A small sound classifier, trained from scratch: arch convnext.
Rows from expert 3 of block 3, named by matrix and row number. Rows with one number belong to one neuron. Each number is 128 + 24 x the weight over its row's rms, rounded and kept within 0 to 255. All counts start at 0. After the name is the row's rms in percent of the matrix's.
# up: expert up (model.blocks.3.mlp.up, 8x192x96), inputs 0-95
# down: expert down (model.blocks.3.mlp.down, 8x96x192, transposed), outputs 0-95
up.15 076 [128 118 152  93  91 111 140 124 135 126 104 162 118 144 146  99 152 198 130 143 130 169  71 147 114 131 139 101 146 130 116 124 138 128 118 127 126  52 122 105 120 144 162 115 124 168 152 122 152  89 127 132 137 170 176 101 145  79 131  77 127 105 142 119 145 165 113 141 146 118 110 123 148 114 128 131 140 152 150 155 129 132 153 117 110 126 112 105 109 144 115  94  77 136 128 106]
down.15 081 [159 171 155 132 136 165 102 163 112 155 163 128 127 125 121 122 170 140  87 127 161  98 136 138 160 133 145 134  92 110 153 109 125 107 130 112  86 124 130  90 146 125  72 115 134 167 139 153 147 105 110  77 132 120 140 109 120 112 113 127 100 153 144 148 123 124 160 122  91 157 122 142 153 179 119  91 174 124 138 123 146 113  99 126 100 109  88  96  82 157 147 134 119 143 123 121]
up.16 083 [113 105 128 132 123 142  89 157 144 109  98 165 142  51 124 139 160  96 157 134 183 142 124 115 125 141 121 123 129 147 141 105 139 158  90 126 138 148 113 148  89 107 126 135 157  94 152 142 103 164 137 119 146  85 145 152  71 168 130 124 130 118 108 104  96 161 142 161 152 117 141 132 108 146 117  85 152 155 143 110 105 145 104 105 108 119 134 123 170 155 144 108 137 119 100 137]
down.16 082 [150 136  82 151 105 117 110  93 145 145 120 128 125 153 103 124 129 121 126 135 129 127 127 134 117 168 164 126 127 161 124 184 121 116 123 144 167 121 135 148 159 128  98 121 131 127 155 127 109  89 121 127 147 130  95 107 166 111 167 125 118 133  70 112 153 163 111 122 126 140 122 130  68 107 137 123 121  62 124 112 109 110 122 109 106 177 117  78 128 175 165 174 122 140 157 136]
up.17 059 [154 142 145 124 124 148 104 147  95 102 137 161 102 138 155 112 118 160 139 130 169 155 133  85 135 156 123 134 115 151 129 137 142 135 148 107  95  98 139 129 140 126 106 101 174 130 133 147 128 140 152  97 119 144 116 173 136 125  97 164 172 125  88 193 138  98 152 112 139 115  93 112 110 180 134 109 113  95 143 114  90 154 146 122  87 125 123 157 148  93  74 123 109 113 141 149]
down.17 063 [159  96  84 138 119 100 151 149 129 156 112 177 138 150 106 169 156 108 136 165 124 119 109 141 133 150 127 112  97 130 109 144 109  99 138 134 137 164 118 101  64 162 121 140 139 142 127 127 117 131 125  91 116 114 158 142  83 130 148 125 127  95 159 143 118 171 116 149 106 148 127 120 103 104  87 171 144 146  76 128 109 138 136 122 104 151 165 161 153  92 155 113 168 148 118 112]
up.18 068 [147 142 148  90 176 132 125 139 137 127  95 155 138 129 135 145 151 116 164 160 149 136 115 125 105 140 112 142 147 144 121 158 125 147  70 125  91 111 169 151 161 117 115 118 143 130  90 114 169 121 169  85 145 116 107 133 119 140 157 110  89 128 143 142 147 101 110 105 143 143 124 158 144 140 157 147 100 147  99 101 122 106 102 124  98 105 131  98 105 121  78 144  70 127 156 180]
down.18 069 [125 147 142  95  93 101 106 156  85 116 131 109 120 109  98 177 120 127 145 113 111 148 148 125 135 158 153 137  88 116 127 106  90 110 148 130 166 108  85 132 197 176 136 178 113 172 147 148 130 124 116 111 158 109  91 113 119 191 138 141 162 107 100 123 150  99 145 128 126 140 126 117 157 126 127 135 115 108 129 135 127 111 175 105 106 133  75 133 133 118 122 140 121 138 133 128]
up.19 069 [149 140 111  69 151 153 128 143 122 126 120  97 143 124 130 158 123 130 155 129 126 125 130 116 147  88  91 119 156 128 139 189 152 109 147 148 117 127  79 142  96 107 155 140 151 103 123 117  99 128 134 131  97  91 173 107 121 143  94 175 102  96  95 160 132 121 145 143 131 101 123 100 119 111 132 136 122 153 149 133 101 139 150  99 159 125 164 138  63 128  92 150 135 142 177 114]
down.19 073 [133 121 121  75 130 151 131 150  71 165 100 145 150 132 119 132 154 118 140 146 146 129 136 115 107 127 127 139 173 162 124 122 143 126 111 116 138 129 122 141 129 144  71  87  91 152 100 162 105 110 111 131 108  97  88 143  67 150 134 145 124 143 137 172 149 117 159 103 167 140  85 158 142 107 133 166 125 108 115 125 114 147 102 167 122 163 105 170 122 115 125 149 145 127 104  93]
up.20 116 [127  89 109 148 102 137 139 131 174 122 139 166 157 137  80  73 115 113  75 159 134 141  96 120 116 116 136 148 135 100 131 100 129 110 135 119 157 114 138 163  68 188 170 144 130 150 143 147 154 101 123 141 135 157 137 158 128 172 110 121 132 142 119 158 136 125 134 109 159 122 129 109 152 101 155 141 120 113 126  99 136 127  85 140  89  92 111 103 148 137 146 160 131 135  92 110]
down.20 119 [142 139 161 122 120 148 137 170 122 124 128 130  70 105 116 179 118 130 155 114 147 142 130 146 165 137 165 142 123 150 112  97 118 109 144 108 138 113 158 157 128 127 102 150 124 123 117 108 127 152 114 151 107 169 118  89 114 112 170 145 128 109 155 138  72 136 110 138  93 106  74 111 160 144 104 143 180 122 152  98 133 145 132 117  92 129 152  70 132 108 105 131 130 117 148  77]
up.21 093 [183 136 113 124  66 124 120 131 130 123 155 133 100 160 144 162 116  85 163 175  60 127 123 155 136 135  87 128 146 103 128  83 130 128 106 105 145  89 155 138 119 121 133 152 159 137 151 127 130 137 151 114 148 123  89  93 149 116 122 136 108 118 159 151 109 140 109 141 113 155  79 161 134 128  80 121 128 138 127 120 136 126 122  98 138 172 151 154 145 114 104 158 158 121 115 147]
down.21 094 [ 94 144 156 180 140 119 120 165 155  93 158 122  90 127 101 127 135  90 129 129 169 112 120 158 147  94 101 142 126 109 143  76 172 106 111 129 153  97 119 116 150 115 178 124 145 129 119  85 108 105 154 149 119 120 161 138 155 116 150 100 135 114 159 141 155 125 139 108  88 147 134 138 124 115 138 106 141 113 110  97 161 135 138 135  86 104 151 156 109 126 127 155 137 157  68 112]
up.22 071 [119 142 152 137  96 150 134 133  99 138 110 164 117  90 139 109  92 130 168  94 162 129 137 139 131 138 155 144 147 130  75 152 134 147 116 110 149 127 106 148 115 119 168 121  87 126 203 121 153 104 142 115 111 133 107 144 147 156  92 119 163 126 109 149 113 134  99 131 111 131  99 108 120 112 145 112 113  98 158  95 130 156 128 113 112 148 108 151 177 151  53 128 146 128 129 165]
down.22 074 [ 95 163 154 114  96 105 150 128 120  97  99 153  91 144 149 109 125 100 146 124 131 108 119 144 123  86 126 143 118 126 166 190 108 111 126 110 125 106 151 126 101 161 126 111 170 123  88 127 103 164 105 145 104 125 132 118 125 149 101 139 122 104 140 108 103 178 169 160 123 115 134 109 106 110  76 169 142 131 139 123 109 132 144 130 122 177 163 124 134 158 127  92 158 131 154 177]
up.23 054 [104 121 124 113 143  95 126 121 141 106 122 142 129 137 157 116 170 129 160 126 122 181 128 131  90 130 116 154 129 121 118 121 159 127 145 123 128  74 110 126 117 104 144 164 192 115 104 136 152 149 136 139 154 166 149 118 159 111 100 104  97 114 134 160 166 120 142 102 149 118 120 122 119 152 143  83 159  92 140 180 103 125 105 103 181  94 107 123 153 119  82  99  91 130 125 144]
down.23 061 [125 101 129 112 113 115 127 137  84 138 111 151 145 163 114 142 132 120 105  69 142 120 121 138  92 126 119 190  97 126 149 148 149 118 150 117 128 123 131 148 133 153  58 146 134 149 177 103 139 127 118 120  94 140 125 106 110 108 106  92 135 168 164 133 119 149 119 141 128 149 154 127 121 137 121 132 172 100  94 119 148  52 125 155 117  88 121 136 145 152 137 162 145 168 124 138]
up.24 140 [130 123 107 115 101  88 108 145 129 134 109 151 116 153  75 148 148 144 150 127 143 107 149 164 100 111 195 125 133 168 157 118 146 109  88 140 134 163 136 146 119 113 139 148 133  99 121 146 136 123 111 168 122 178 108  93  90  99 153 119 135 107 125 124  91  62  93 135 140 130 100  89 142 135 153 109 121 107 120 136 150  87 110 160 119 137 151  93 167 135 121 149 145 136 140 139]
down.24 128 [138 137 145 112 148 169  81 144 143 118 137 146 120 108 135 127  96 158 142  97 109 112 140 140  92 157 115 109 133 121 129 117 133 107  83 119 160 184 139 134 138 183 125 167 123  97  94 106 151 153 118 118 124 134 123 148 125 111 119 164  95 138 140  76 118 171 108  93  81 163 143 134 139 140 137 112 129 127 146 137 145 169 114  99  97 169 150  92 134 162  98 108  89 129 104 124]
up.25 095 [140 105 146  94 124 132 114 126 130 138 138 143 153  74  93 147  77 108 123 127 174 137 113  80 168 119 133 140 165 150 144 148 136 133 132 142 126 133 123 129 130 118 122 124 128 149 180  87 162 129 165  82 125 123  84 117 157 159 132 122 138 139 143 190 104 148 106 123 117 135 124 154  97 132 129 164 117 115 156 114  99 147 107 140 162  93 134  90 148 117 110 120 156  93  95  90]
down.25 095 [ 89 121  94 130 142 135 152  66 138 129  76 187 128 145 171 125 134 106 167 153 166 134 146 138 141 109 131 120 124 166 128 159 119 120 140 140 142 138 158  95 146 139 106 161  97 153 109 155 150  81 133 134 153 149 146 132 113 108  64 131 116 168 149  99 117 132 177 148 125 139 108 144 132 144  91 139 107  89 120 115 115 141 125  92 127 108 121 103 134 139 101 132 110 109 104 120]
up.26 085 [112  92 130 145 109 103  99 134 124  94 105 170  99 134 133  96 137 128 120  88 120 156 185 129 139 150 188 146 157 112  75 187 167 136 114 141 139 110 117 114 146 122  90 121 112 132 139 140 136 113 156 123  83 162 117 118 135 158 103 154  96 104 166 103 141 137 127  91 116 136 124 143 162 142 130 105 116 124 133 129 140 132 169  97 144 128  99 113 139 159  91 140 101 106 140 158]
down.26 095 [118 165 144 142 171 148 123 137 108 127 131 143 155 152 134 113 118 115 120 101 125 106 131 143 138 108  84 171 135 129 111 159  81 156 181 124 164 129 137 123 147 187 132  82 161 143 146 118 135 138 137 110 110 124 126 136 117 135 123 122 169 120  99 103 118 124 130 169 174 104 118 104 136  91 145 123 137 139 130 128  96  76 140 103  88 106  87 101 104  98 176 128 149 140  93 141]
up.27 077 [121 154 123 141 142 130 172 125 116 110 122 140 107 172 128 109 113 158 134 143  84  69 132 125 126 141 152 179 120 170 152  83  92 155 115 141 110 120 119 104 165 119 160 120 138 111 142 124 123 141 153  83 117 132 173 112 140 133 149 110  73 155 113 101 120 132 122  93 143 143 113 179 113 118 141 158 124 132 119 174 116 128 113 102 129  84 136  82 150 142 126 153  88 118 147 137]
down.27 079 [121 102 118 143  97 110 110 155  98 105  92 146  83 112 155 158 156 154 172 142 144 124 160 103 115 115 163 103 167 146 162 134 130 132 151 115 109  74  92 118 112 134 136 150 115 108 135 140 129 161 130 153 126 134 130 110 115 138  73 174 146 169 168 154 145 181  86 112  94 145 124 141  92 107 120 126 118 119 155 108 128  83 110 122 131 106  99 146 148 153 139 116 120 138 138 135]
up.28 126 [123 114  85 148 120 136 110 105 123 138 118 114  99 116 158 102 185 121 130 104  92 110 127 146 120 130 107 167 173 147 118 122 156 112 117 130 116 132 117 188 166 142 159 134 149  98 117 136 163 165 126 104 117 127 159 145 118 127  67 120 163 117 126 117 110 124 155 100 125 108 126  79  92 132  93 143 138 157 122 134 146 133 110 130 133 123 113 153 108 127 158 207 130 121 169 126]
down.28 139 [159 153 164 130 153 130 144 105 109  77 128 141 110 104 113 127 125 115 140 132 119 152 115 134 110 107 136  96 133 115 110 130 109  83 138 129  98  92 190 112  93  93 123 128 163 117 133 136 137 138 118 135 147 116 152 110 113 150 152 118 162 132 106 136 134 165 169 165 103 164 105 120 166 147  92 124 112 121 163 112 118 121  82 142 192  97 152  98 128 119 149 127 109 156  90 168]
up.29 084 [139 110 134 124 141 145 155 156 122 158 150 148 113 117  61 168 119 105 161 156 125 119 134 126 137 155 137 105 119 138 110 138 104 124 124 167  89 156  52 146 130  99 113 129  95 106 152 111 159 121 145 172 124 118 128 146 124 125 118 130 143 109 125 147 117 135 147 129  76 162 113  73  97 103 117 109 140 135 178 124 177 140 112  99  71 130 136 125 123 121 109 139 153 136 124 148]
down.29 087 [120 125 132 165 155 118 171 133 131 130 105 115 139 109 136 114 103 123 183 113 147 164 107 140 102 118 132 124 142 110 147 123 119 134 126 124  96  96 128 179 112 107 124  99 148 137 112 174  99 168 120 131 169 138 110 117 129 154 136 127  99 140 156 103 112  86 186  96 171 115 162 102 101 131 135 145 122  96  98 122 116 139 119 132 104 150 154 170 156 154 103  69 140  90 113 146]
up.30 051 [105 125 125 138 128 132  85 133 146 132 150 160  71 149 151 154 132 125 126 106 116 162 119 127 144 132 116 127  99 147 148  58 150 113  89 108 105  97 150 148 128  91 134 133 121 167 111 108 120  69 107 115 181 113 154 126 136 107 124 100 129 153 130  98  94 115 139 109 132 155 157 102 116 122 133 138 171  86 125 116 154 133 152 129 115 124 188 130 161 146 147 110 102 131 138 170]
down.30 055 [ 99 133 156 138 142 140  98 105 130 214 131 153 156 110 120 118  92 141 155 110 124 123 182 122 120 149 128 115 115 109 120 113  90 151 129 105 120 128 155 166 105 116 126 161 106  97 151 125 123 128 111  96  93 165 146 143 136 109 139 111 117 159 137 133 143  99 132  97  72 173 180 156  90 136 136 102 113 130 151 131 127 123 138 125 123 142  97 120  86 131 135 151 143 135  75 128]
up.31 105 [147 115  76 114 157 128 118 150 120 130 121 103 148 168 143 126  67 129 115 133 152 151 142 141 132 130 157 148  79 144 136 124 137 132 117  54 137 102 125  73 142 129 111 174 115 115 130 143 157 153 166 171 136 159 119  76 121 140 108 130 126 167  93 100 163 112 109 123 141 136 138 143 119 104 178  99 150 108 135 121 138 117 120 157 115 147 120 103 155  93 137 108 136 122 104 136]
down.31 104 [111 147 150  92 120 158  82 120 108 118 126 136 110 151 144 118 129 152 126 123 113 112 156 138 138 138 147 105 135 142 121 100  97  87 109 129 111 135 156 135 121 118  97 156 103 157 135 150 190 107 117 112 154 134 116 128 108 108 157 141  58 165 149  93 147 130  69 153 155  90 156 137 183  95 117 137 130  99 140 155 148 151 158 110 149 144  93 128 167 146  97 126 133 122 117 126]
up.32 073 [ 99 113 128  81 124 118 123  85 122 139 107 101 100 144  97 181 137 125 108 121 129 165 180 127 135 107 148  93 108 173 124 120 157 184 139 106  99 143 130 132 119  92 112 119 135 103 134 133 121 143 101 122 170 114 130 148 136 111 128 142 134 113  89 116 131 147 184  81 139 161 124 142 120 121 127  95 176 110 166 129 106 100 137 160 125 110 184 130 158 139 116 107 120 155 121 128]
down.32 068 [147 111  98  96 140  93 114  97 149 151 139 121 145 108 127 113 111 129 126 121  63 127 104 115 120 151 151 121 139 153 149 123 161 152 137  92 111 132 128 140 100 158 114 115 134 117 165 131 190  95 110 136 102 118 146 141 114 102 137 120  74 143 131 109 151 120  82 146 132 172 131 122  97 108 170 160 103 111 109  97 150  92 147 186 139 130 188 130 112 132 144 118 116 150 131 147]
up.33 114 [147  91 136 119 121 137 141 101 168 178 208 117 157 102 147 146 135 121  97 146 172  74 109 125 167 138 151 145 142 127 112 139  96 100 115 110 135 113 124 134 111  91  85 150 118 150 135 134 172 122 179 105 130 125 133 109 129 122 127 133  88 129 131 142 136  75 134 121 159  91 122 167 128 175  96 146 118 106 122 132 107 133 121 132 136  98 149 104 127 116 133 120 147  95 123 125]
down.33 120 [106 104 166 146 112 123 140  94 112 147  78 108 132 160  98 117 137 112 138 109  88 159 119 137 159 140 101  98 142 164 140 106 115 131 148 145 123 110 129 111 155  93 143 127 114 172 155 159 150  89 134 130 146 178 120 125 103 139 105 111 133 154 154 113 118 130  84 142 140 139 156 126 170 112 141 166 107  84 125 101 101 147 126 121  94 104 135 152 165 162  69 144 125 165 119 133]
up.34 110 [ 91 151  73 144 167 114 158 124 109 173 117 115  88 171 158 141 150  98  95 110 106  96 153 114 150 152  97 129  76 135 152 129 142 136 129 111 133 107 122 126 131 164 121 153 106 154 126 162 147 134 140 152 122 111 160 117 100 110  94 121  95 112 117  82  69 145 150 175 145 108 145 120 138 127 153 146 147 112 124 132 141 121 102 129 145 138 102 180 108 128 115 132 112 161 137 138]
down.34 098 [137  96 151 127 134 121 132  74 143 121 142 125  90 111 126 140 142 121  86 109 116 131 129 104  95 189 117  96 156 104 101  90 146 146 118 145 124 109 155 122 156 121 137 121 123 153 118 125  83 192 146 132 147  98 127 199 143 145 136 157 134 135 124 123 142 136 142 166 105 144 183 115 149 129  89 120 114 155 140 134 109 161  94  71 150 140 116 126 124 120 124 123 110 106 104 150]
up.35 112 [158 139 109 112 143 145 194 127 147 112 156 124 152 109 139 139 102  98 112 129 116 117 108 145 160 214 139 135  98 178 107 102 132  79 141 164 145 104 138 117 103 126  72 120 107 127 142 118 157 118 125 121 177 136 127 143 122 140 115 145 109  95 119 115 159 118 146 122 110 148 122 140 133 158 156 100 108  99 112 120 130 109 140 111 149  73  96 154 108 128 112 120  97 131 150 141]
down.35 113 [109  84 127 144  91 108 150 126 115 114 117 132 117 136 102 144 145 130 108  92 115 153 109 137  77 138 114 113 107 114 140 131 150 155 146 144 151 105 125 119 103 165 187  99 119 157 140 128 121 124 121 119 109 139 100 138 108 158 163 146 139 157 123 142 132 141 125 178 135 146 170 107  60 156 111 172 119 141 120 111 128 155  96 131 126 110 100 114 121  90  96 159 184 149 164 101]
up.36 114 [108  65  77 153 143 155 128 120 128 129 134 139 152 131 144 120 179 155 119 136 145 126 135 129 112 111 161  95 107 112  69 108 155 121 201 121 168 144  85 109 154 146 104 131 128 106 167 133 130 146 135 177 125  99 109 109 109 134 117 132 101 132 126 123 118 119 146  95 145 156 130 166 123 129  95 144 126 112 144 123  83  98 140 114 149 152  95 166 102 117 114 132 116 127 111 155]
down.36 110 [120 142 172 150 141 182 128 159  91 145 120  87 128 159 141 123 140 131  65 125 183 136 145 102 167 155  90 122 147 124 118 118 129 153 114 114 141 116 113 146 121 144 118  80 122 148 130 112 134 141 156 122 120 149 162  99 110 143 151 118 125 119 107 110  77 125 116 115 145 153 106 108 132  97 114 113 115  83 144 159 119 178  94  83  96 125 104 163 140 130 168 120 113 136 134 148]
up.37 099 [114 146 103 126 127 133 121 136 144 128 132 164 150 154 124  95 136 160 156 136 125 150 143 115  87 166 127 114 145 120 123 139 134 157 123 119 103 163 113 107  71 154 202 135 117 108 107 143 159 149  92  90 118 164 116  94 147  87  87 101 116 127 100  79 121  98 154 103 160 151 124 154 158 113 124 115 101  98 120 159 124 132 152 132 171  91 145 122 128 142 138 115 105 104 148 119]
down.37 102 [126 163 126 121 121 148 124 129 158  98 132 100 136  91 178 149 147 150 128 127  85 127 120  98 131 143 156 157 103 125 125 170 116 133 113 128 125  98 125 109 101 114 133 125 162 163 156 126 145 176 157  97  76 122 123 163 123  87 130 130 127 158 124 115 119 136 122  95 147 147 140 172 128 125 120 115 131 126 188 110 175  80 139  99 138  71  92  93 111 115 134 124 136 154 105 139]
up.38 093 [ 93 113 103  85  91  94 147 103 162  93 137 129  97 123 116  91 128 115 161 157  88  75 121 170 145 129 126 110 105 118 116 128 101 125 152 120 137 117 154  95 127 144 141 118 130  87 137 104 136  74 114 125 125 135 141 118 131 128 178 159  95 143 104 149 133 132 148 152 155 118  66 125 129 163 143 123 161 124 132 109 122 114 157 179 166 120 150 148 132 127 164 147 159 145 135 133]
down.38 090 [102 133 102  73 115 117  93 115 122 147 177  75 108 125  87 168 148 120 121 121 126 116 139 116  99 112 136 163 134 152 143 122 153  93 125 113  98 123 154 155 103 151 136 134 126 147 147 150 159 161 118 133 117 129  87 170 166  86  93 104 111 118  95 157 125 113 139 141 148 137 145 145  94  92 133 145 119 113 150 119 144 169 116 180 133 137 138 113 160 124 112 144 172 132 140  89]
up.39 133 [143 144 122 127 136  90 109  91 172 107 150 164 130 174 110 136 113 128  92 142  97  83  90 132 131 131 167 158 163 157 125 149 152 144 105 111 162 120 116 108 125 127 176 105 160 107 136 161 118 120 139 133 149 103 114  96 157 119 102 108 117 154 114 150  99 100 126 115  99 129 105 104 106 155 136  96 120 126 133  93 132  72 156 146 133 102 182 118 162 144 154 120 157 125 148 108]
down.39 107 [126  89  84 167 163 142 113 135 141 134 122 155 131 112 137 119 129 131 110 138 129 157 124 143  74 117 120 111 132 103 137 112 133  97  96 109 154 111 119  98 104 128 119 111 174 101 101 141 131 130 112  86 136 135 138 193 137  81 156 145 120 150 137 182  99 130 143 105 167 140 130 140 163 105 151 123 138 129 136 139 149 135  67 157 129 147  86 110 136 183 117 121  96 143 144 101]
up.40 121 [125 127 119 137 131 137  92 117 144 125 150 114 130 117  95 152 114 122  99 119 165 163 177 158 105  86 107  90  87 127 152 131 117 109 129 177 125 121  89 118 110 128 156 125 139 118 137 150 135 115 118 141 103 126 175 153 135 161 114 159 113 141 105  91 135 170  76 136 158 159 122 120 138 150 151  90 131 128 150  87  79 166 103 182 114 115 110 103 154 141  95 113 128 130 146 125]
down.40 121 [132 103  74 114 121 105 106 138 158 113 146 142 125 109 156 134 123  90 172 164 132 136 165 145 118 129 131 116 104 127 160 149 101 140 144  97 118 125 110 123 154 144 107 122  65 112 133 143 184 132 111 117 143 103 136 125  95  84 125 157 111 191  86 119 152 107 126 151 115 153  70 135 122 115 119 178 109 138 107 140 157 139 118 119 131 150 122 111 151 132 104 173 118 152 139 144]
up.41 101 [139 137  85 123 172 142 112 123 108 141 126 146 185 137 104 138 140 150 116 144  86 117 117 109 157 147 116 128 121 130 121 102 145  96 124  95 166 149 123 179 127 131 149 121  89 113 138 147 150 121 109  91  83  93 116 127  93 115 148 159 106  83 182  88  88 157 120 121 138 117 137 153  94 161 127 147 128 150 148 124 153 116 120 104 168 139 110 137 144 160  90 111 121 164 130 107]
down.41 110 [121 100 123 132 163 142 105 116 135 103 125 106  98  96 123  98 170 169  90 110 153 127 134 121 122 145  99 106 162  79 149 132 110 138 120 138 113 119 142 118 160 108 138 120 135 133 168 103  99 128 177 147 122 124  82 110 111 140 152 153 174 115 151 108 117 125 170 123 134 179 115 107 122  81 112  87  66 192 153 139 115 148 142 155 133 124 120 131 132 145 125 140 115 127 141 115]
up.42 104 [116 125 110 121  95 117  99 116 145 114 170 136 122 151 129 184 115 129 137 150  90  98 121  99 107  92 185 113 114 129 149 165 128 104 118 133 122  85 104 116 157 121 152 128 152 103 164 110 147 130 138 145 112 125 183  52  98 126 141  96  86 171 133 113 113 121 118 113 143 149 119 143 145 157 128 154  93 108 141 127 146 116 115 110 170 134 162 129 127 160 124 120 166 117 143 144]
down.42 107 [ 87 100 133 165 129 125 111 111 102 143 123 149 120 152 104 114 173 131 122 140 116 145 131 121 112  75 114  94 119 150 125 122 128 124 148 163 119 127 141 120 143 148 147  97 133  63 119 193 146 168 103  88 150 108 133 150 142 108 141 127 102 147 148 138 109 120 152  89 101 138 171 133 102 137 156 129 113  81 119 139 116 135  69 123 169 131 154 166 117 156  91 119 143 126 145 145]
up.43 074 [150 122 138 132 126 125 144 110 175 151 154 152 131 117 116 144 166 110 122 102 160 115 100 113 126 121 100 133 108 160 123 119 105 138 128 164  86 130 111 147 175 110  88 123 142 100 161 136 138 147 174 112 182  88  95 132 147 151 170 116 101 110 136  93 150 105 121 133 157 145  98 127 169  82 122 144 141 134 127 136 118 129 102  94  85 112 145  90 101 132 158  96 116 133 174 122]
down.43 068 [115 132  76 142 107 120 114 127 101 134 163 130 144 141  87 120 110 135 110 125 117 172 129 120 127 129 112 109 142 138 106 136 126 129 166 181 104 147 102 117 161 126 144 132  91 159 151 166  79 100 119 122 153 127 103 129 168 120 127 158 153 170 118 143 147  87 103 106 163 171 108 141 145 157 110 134 113  59 159 106  88 136 122 106 103 126  96 141 122 104 123 149 117 147 138 161]
up.44 066 [101 148 109 160  97 127 134 129 104  93 148 121 162 112 132 139 115 138 142 178 113 126 159 114 143 117 124 123 119 130 112 104 119 108 120 159 141 118 142  98 127 117 127  97 156 197 143 156 118 126 136 132 174 164 145 114 134 182 100  88 147 131 133 114 101  95 130 119  94  78 163 121 133 100 125 125 136 103 132  96 145 184  87 117 104  72 159 122 140 106 145 160 141 141 132 143]
down.44 064 [103  95 115 111 110 128 126 108 155 107 134 121 106 122 116  47 136 136 171 145 119 132 125 136 132  97 124 122 119 129 118 143 119 115 153 148 160 121 129 126 144 124 149  92  87 150 151 125 130 107 118 127 134 115  73  96 143 107 121 145 157 162 117 113 133 103  98 148 166 118 152 104 164 158 165 137 191 116 175 130 135 122 167 133 103 169  82 123 145 135 139 157 151 136  99  91]
up.45 143 [137 105 116 137 134 135 154 158 165 119 141 148 122 150 113 147 111 146 134 156 127 127  88 120 115 108 188 103 169 130 123 117 150 185  88 150 122 113 109 132 131 118 129 141 146 120 145  94 138 124 118 118 151 128  54  74 149 121 113 121 101 178 104 144 108  92 119 120 164  82 100 131  99 152 143 125 114 128  78  97 129 140 126 111 133 133 153 141 159 154 169 155 119 117 139 110]
down.45 129 [108 126 124 146 160 155 115 128 115 158 133  83 126 115 134 118 127 123 101 133  90 139 114 156 126 118 148 129 138 105 161 119 102  42  91 149 136 128  96 146 137 168 126 148 172 104 123 102 153 148 132 109 126 133 131 108 168  99 147 124 114 144 146 113 105 126 100  59 205 136 116 168 117 116 135 126 124 147 150 145 110 151 159 118 145 115 123 119 123 117 120 119 118 163 162 101]
up.46 114 [136 156 129  80 123 122 162  93 165 105 134 149 119 162 106 123 156  86 154 159  76 121 132 143 152 140  99  86 107  99 107 118 125 113  70  65 134 105 147 144 127 142 119 139 115 135 169 130 156  90 123 175 133 141 145 138 153 108 118 174 103  92 124 121 151  80 108 123 142 138 120 133 146  83 120 143 129 155 163 133 116 143 114 123 132 154 109 130 119 123 141 123 122 130 158 156]
down.46 102 [101 169 135 132  99 177  97 147 104 155 162 118  93 145  78 148 136 110 134 121 112 158 121 116 149 112  42 106 125 121 161 151 142 113 102  98 112 143 134 144 123 116 148 123 171 163 109 128 123 142 129 108 127  71 115 117 132 134 144 114 143 134 114 115 136 138 149 118  97 136 136 143 132 139 126 193 125 144 130  93 132 140 128 111 130 113 154 147 130 122 106 185 137  99  98 171]
up.47 109 [102 118 100  94 130 140 142 137 108 118 121 113  80 152 135  72 116 103 135 113 104 132 121 135 132 104 125 118  82 120 183 161 144 145 141 152 169 131 159 120 123 113 141 153 122  92 135 118 134  87 148  85 197 113 121 194 131 126 133 126 140  99 128 145 129  90 163 168 116 147 120  92 106 116 109 142 142 136 128 119 128 124 118 145 108 126 116  89 123 147  98 153 159 134 175 123]
down.47 102 [145  99  88  98 107 113 119 104 125 113 154 162 147 117 136 183 120 121 132 110 106  94  91 104 140  84 183 136 124 148 157 123 135 153 114 119 123 114 116 164 124 115 127 140 114 122 132 153 144 112 140 205 157 146 107  86 144 139 159 128 146 142 123 109 154 150 138 132 113  99 117 147  89  98 130 196 148  83 105 112 124 104 120 151 133 163 140 135 115 123 149 132 132 101  95 121]
up.48 141 [119 110 106  87 101 122 149 124 126 125 103 117 107 103  72 161 147 139 103 113 118 152 159 154 105 128 132 145 160 133 141  95 149 154 146 119 105 121 146 128 163 123 127  96 114 125 120 148 158 132 169  79 158 116 113 166 143 147  98 170 112 127 104 138 150 147 125 153 129 109 120 121 128 137 128 117 112  80 114 134 133  69 100 201 104 120 126 178 156 161 167 130 113 129 135 118]
down.48 129 [148 124  68 149 189 121 126 138 133 144 137 141 155 137 164 121 108 124 169  71  99 133 116 144 100 112 130 135 111 145 115 147 114 176 144 130 116 147 128 131 138 167 172 138 107 140 116 147 182 109 151 149 120 142 113 112 122 100 116 112 105 121 125 130 127 104  92 147 154 101 131 131 108 115  99 110  66 182  90 124 141 104  93 122 167 112 113 116 156 120 126 112 120 163 117 146]
up.49 131 [ 80 120 141 139 136 143 106 133  89 114 180 139  76 134 179 139 114 138  66 124 101 153  87 122 135 120  93  78 142 121 113 133 113 119 133 136 147 138 161 111 118 129 105 124 150 108 123  92 181 143 143 140 145 130  97 131 135 151 120 193  89 163 109 123 118 162 137 122 135 149 138  74 139 111 142  97 133 146 123 128 157 140 131 165 112 107 142 135 115 140 148 129 127 117  98 155]
down.49 119 [121 102 129 131 123  88 119 143 143 120 140 143 192 163 152 106 142 136 101 189 116 161 137 122 102 147 101 120 174 104 112 102 102 120 170 148  98  99 162 153 131  89 127 123 108 131 155 115 120  89 120  72 134 122 118 156 144 132  81 130 131 124 151 139 129 119 139 135 135 130  87 124 137 142 113 133 135 156 164 136 108 130 154 100 108 140 149  98 113 108 140  79 176 144 100 159]
up.50 123 [ 89 112 124  94 151 148 103 136 158  85 167 137 128 143 173 134 139 137 132 128  93 103 131 102 108 118 184  97 137 158  97 165 106 142 121 153  94 150 126  86  99 112 126 134 124 100 164 120 162 149 136 116 100 132 160 110 128 105 155 156  87 151 122 119 110 101 123 126 128  78 164  95 157 111 110 108 157 147 164 139 140  77 127 129 141 115 115 110 151 137 110 124 169 112 124 140]
down.50 118 [130 128 132 141 116 102 111 118 128  89 148 117 168 175 115 135 126 121 132 116 151 113  63 121 154 145 158 147 153  98 106 130 117 162 135 178 117 108  97 103 157 155 151  98  93  83 116 131 132 111 100 111 115 116 157 159 133 131 138 155 135 159 134 152 158 146 159 117 125 152  88  88 132  91 122 168 142 103 171 111 105  96 149 118  98 144 134 174 117 129 125  98 140 125 102 152]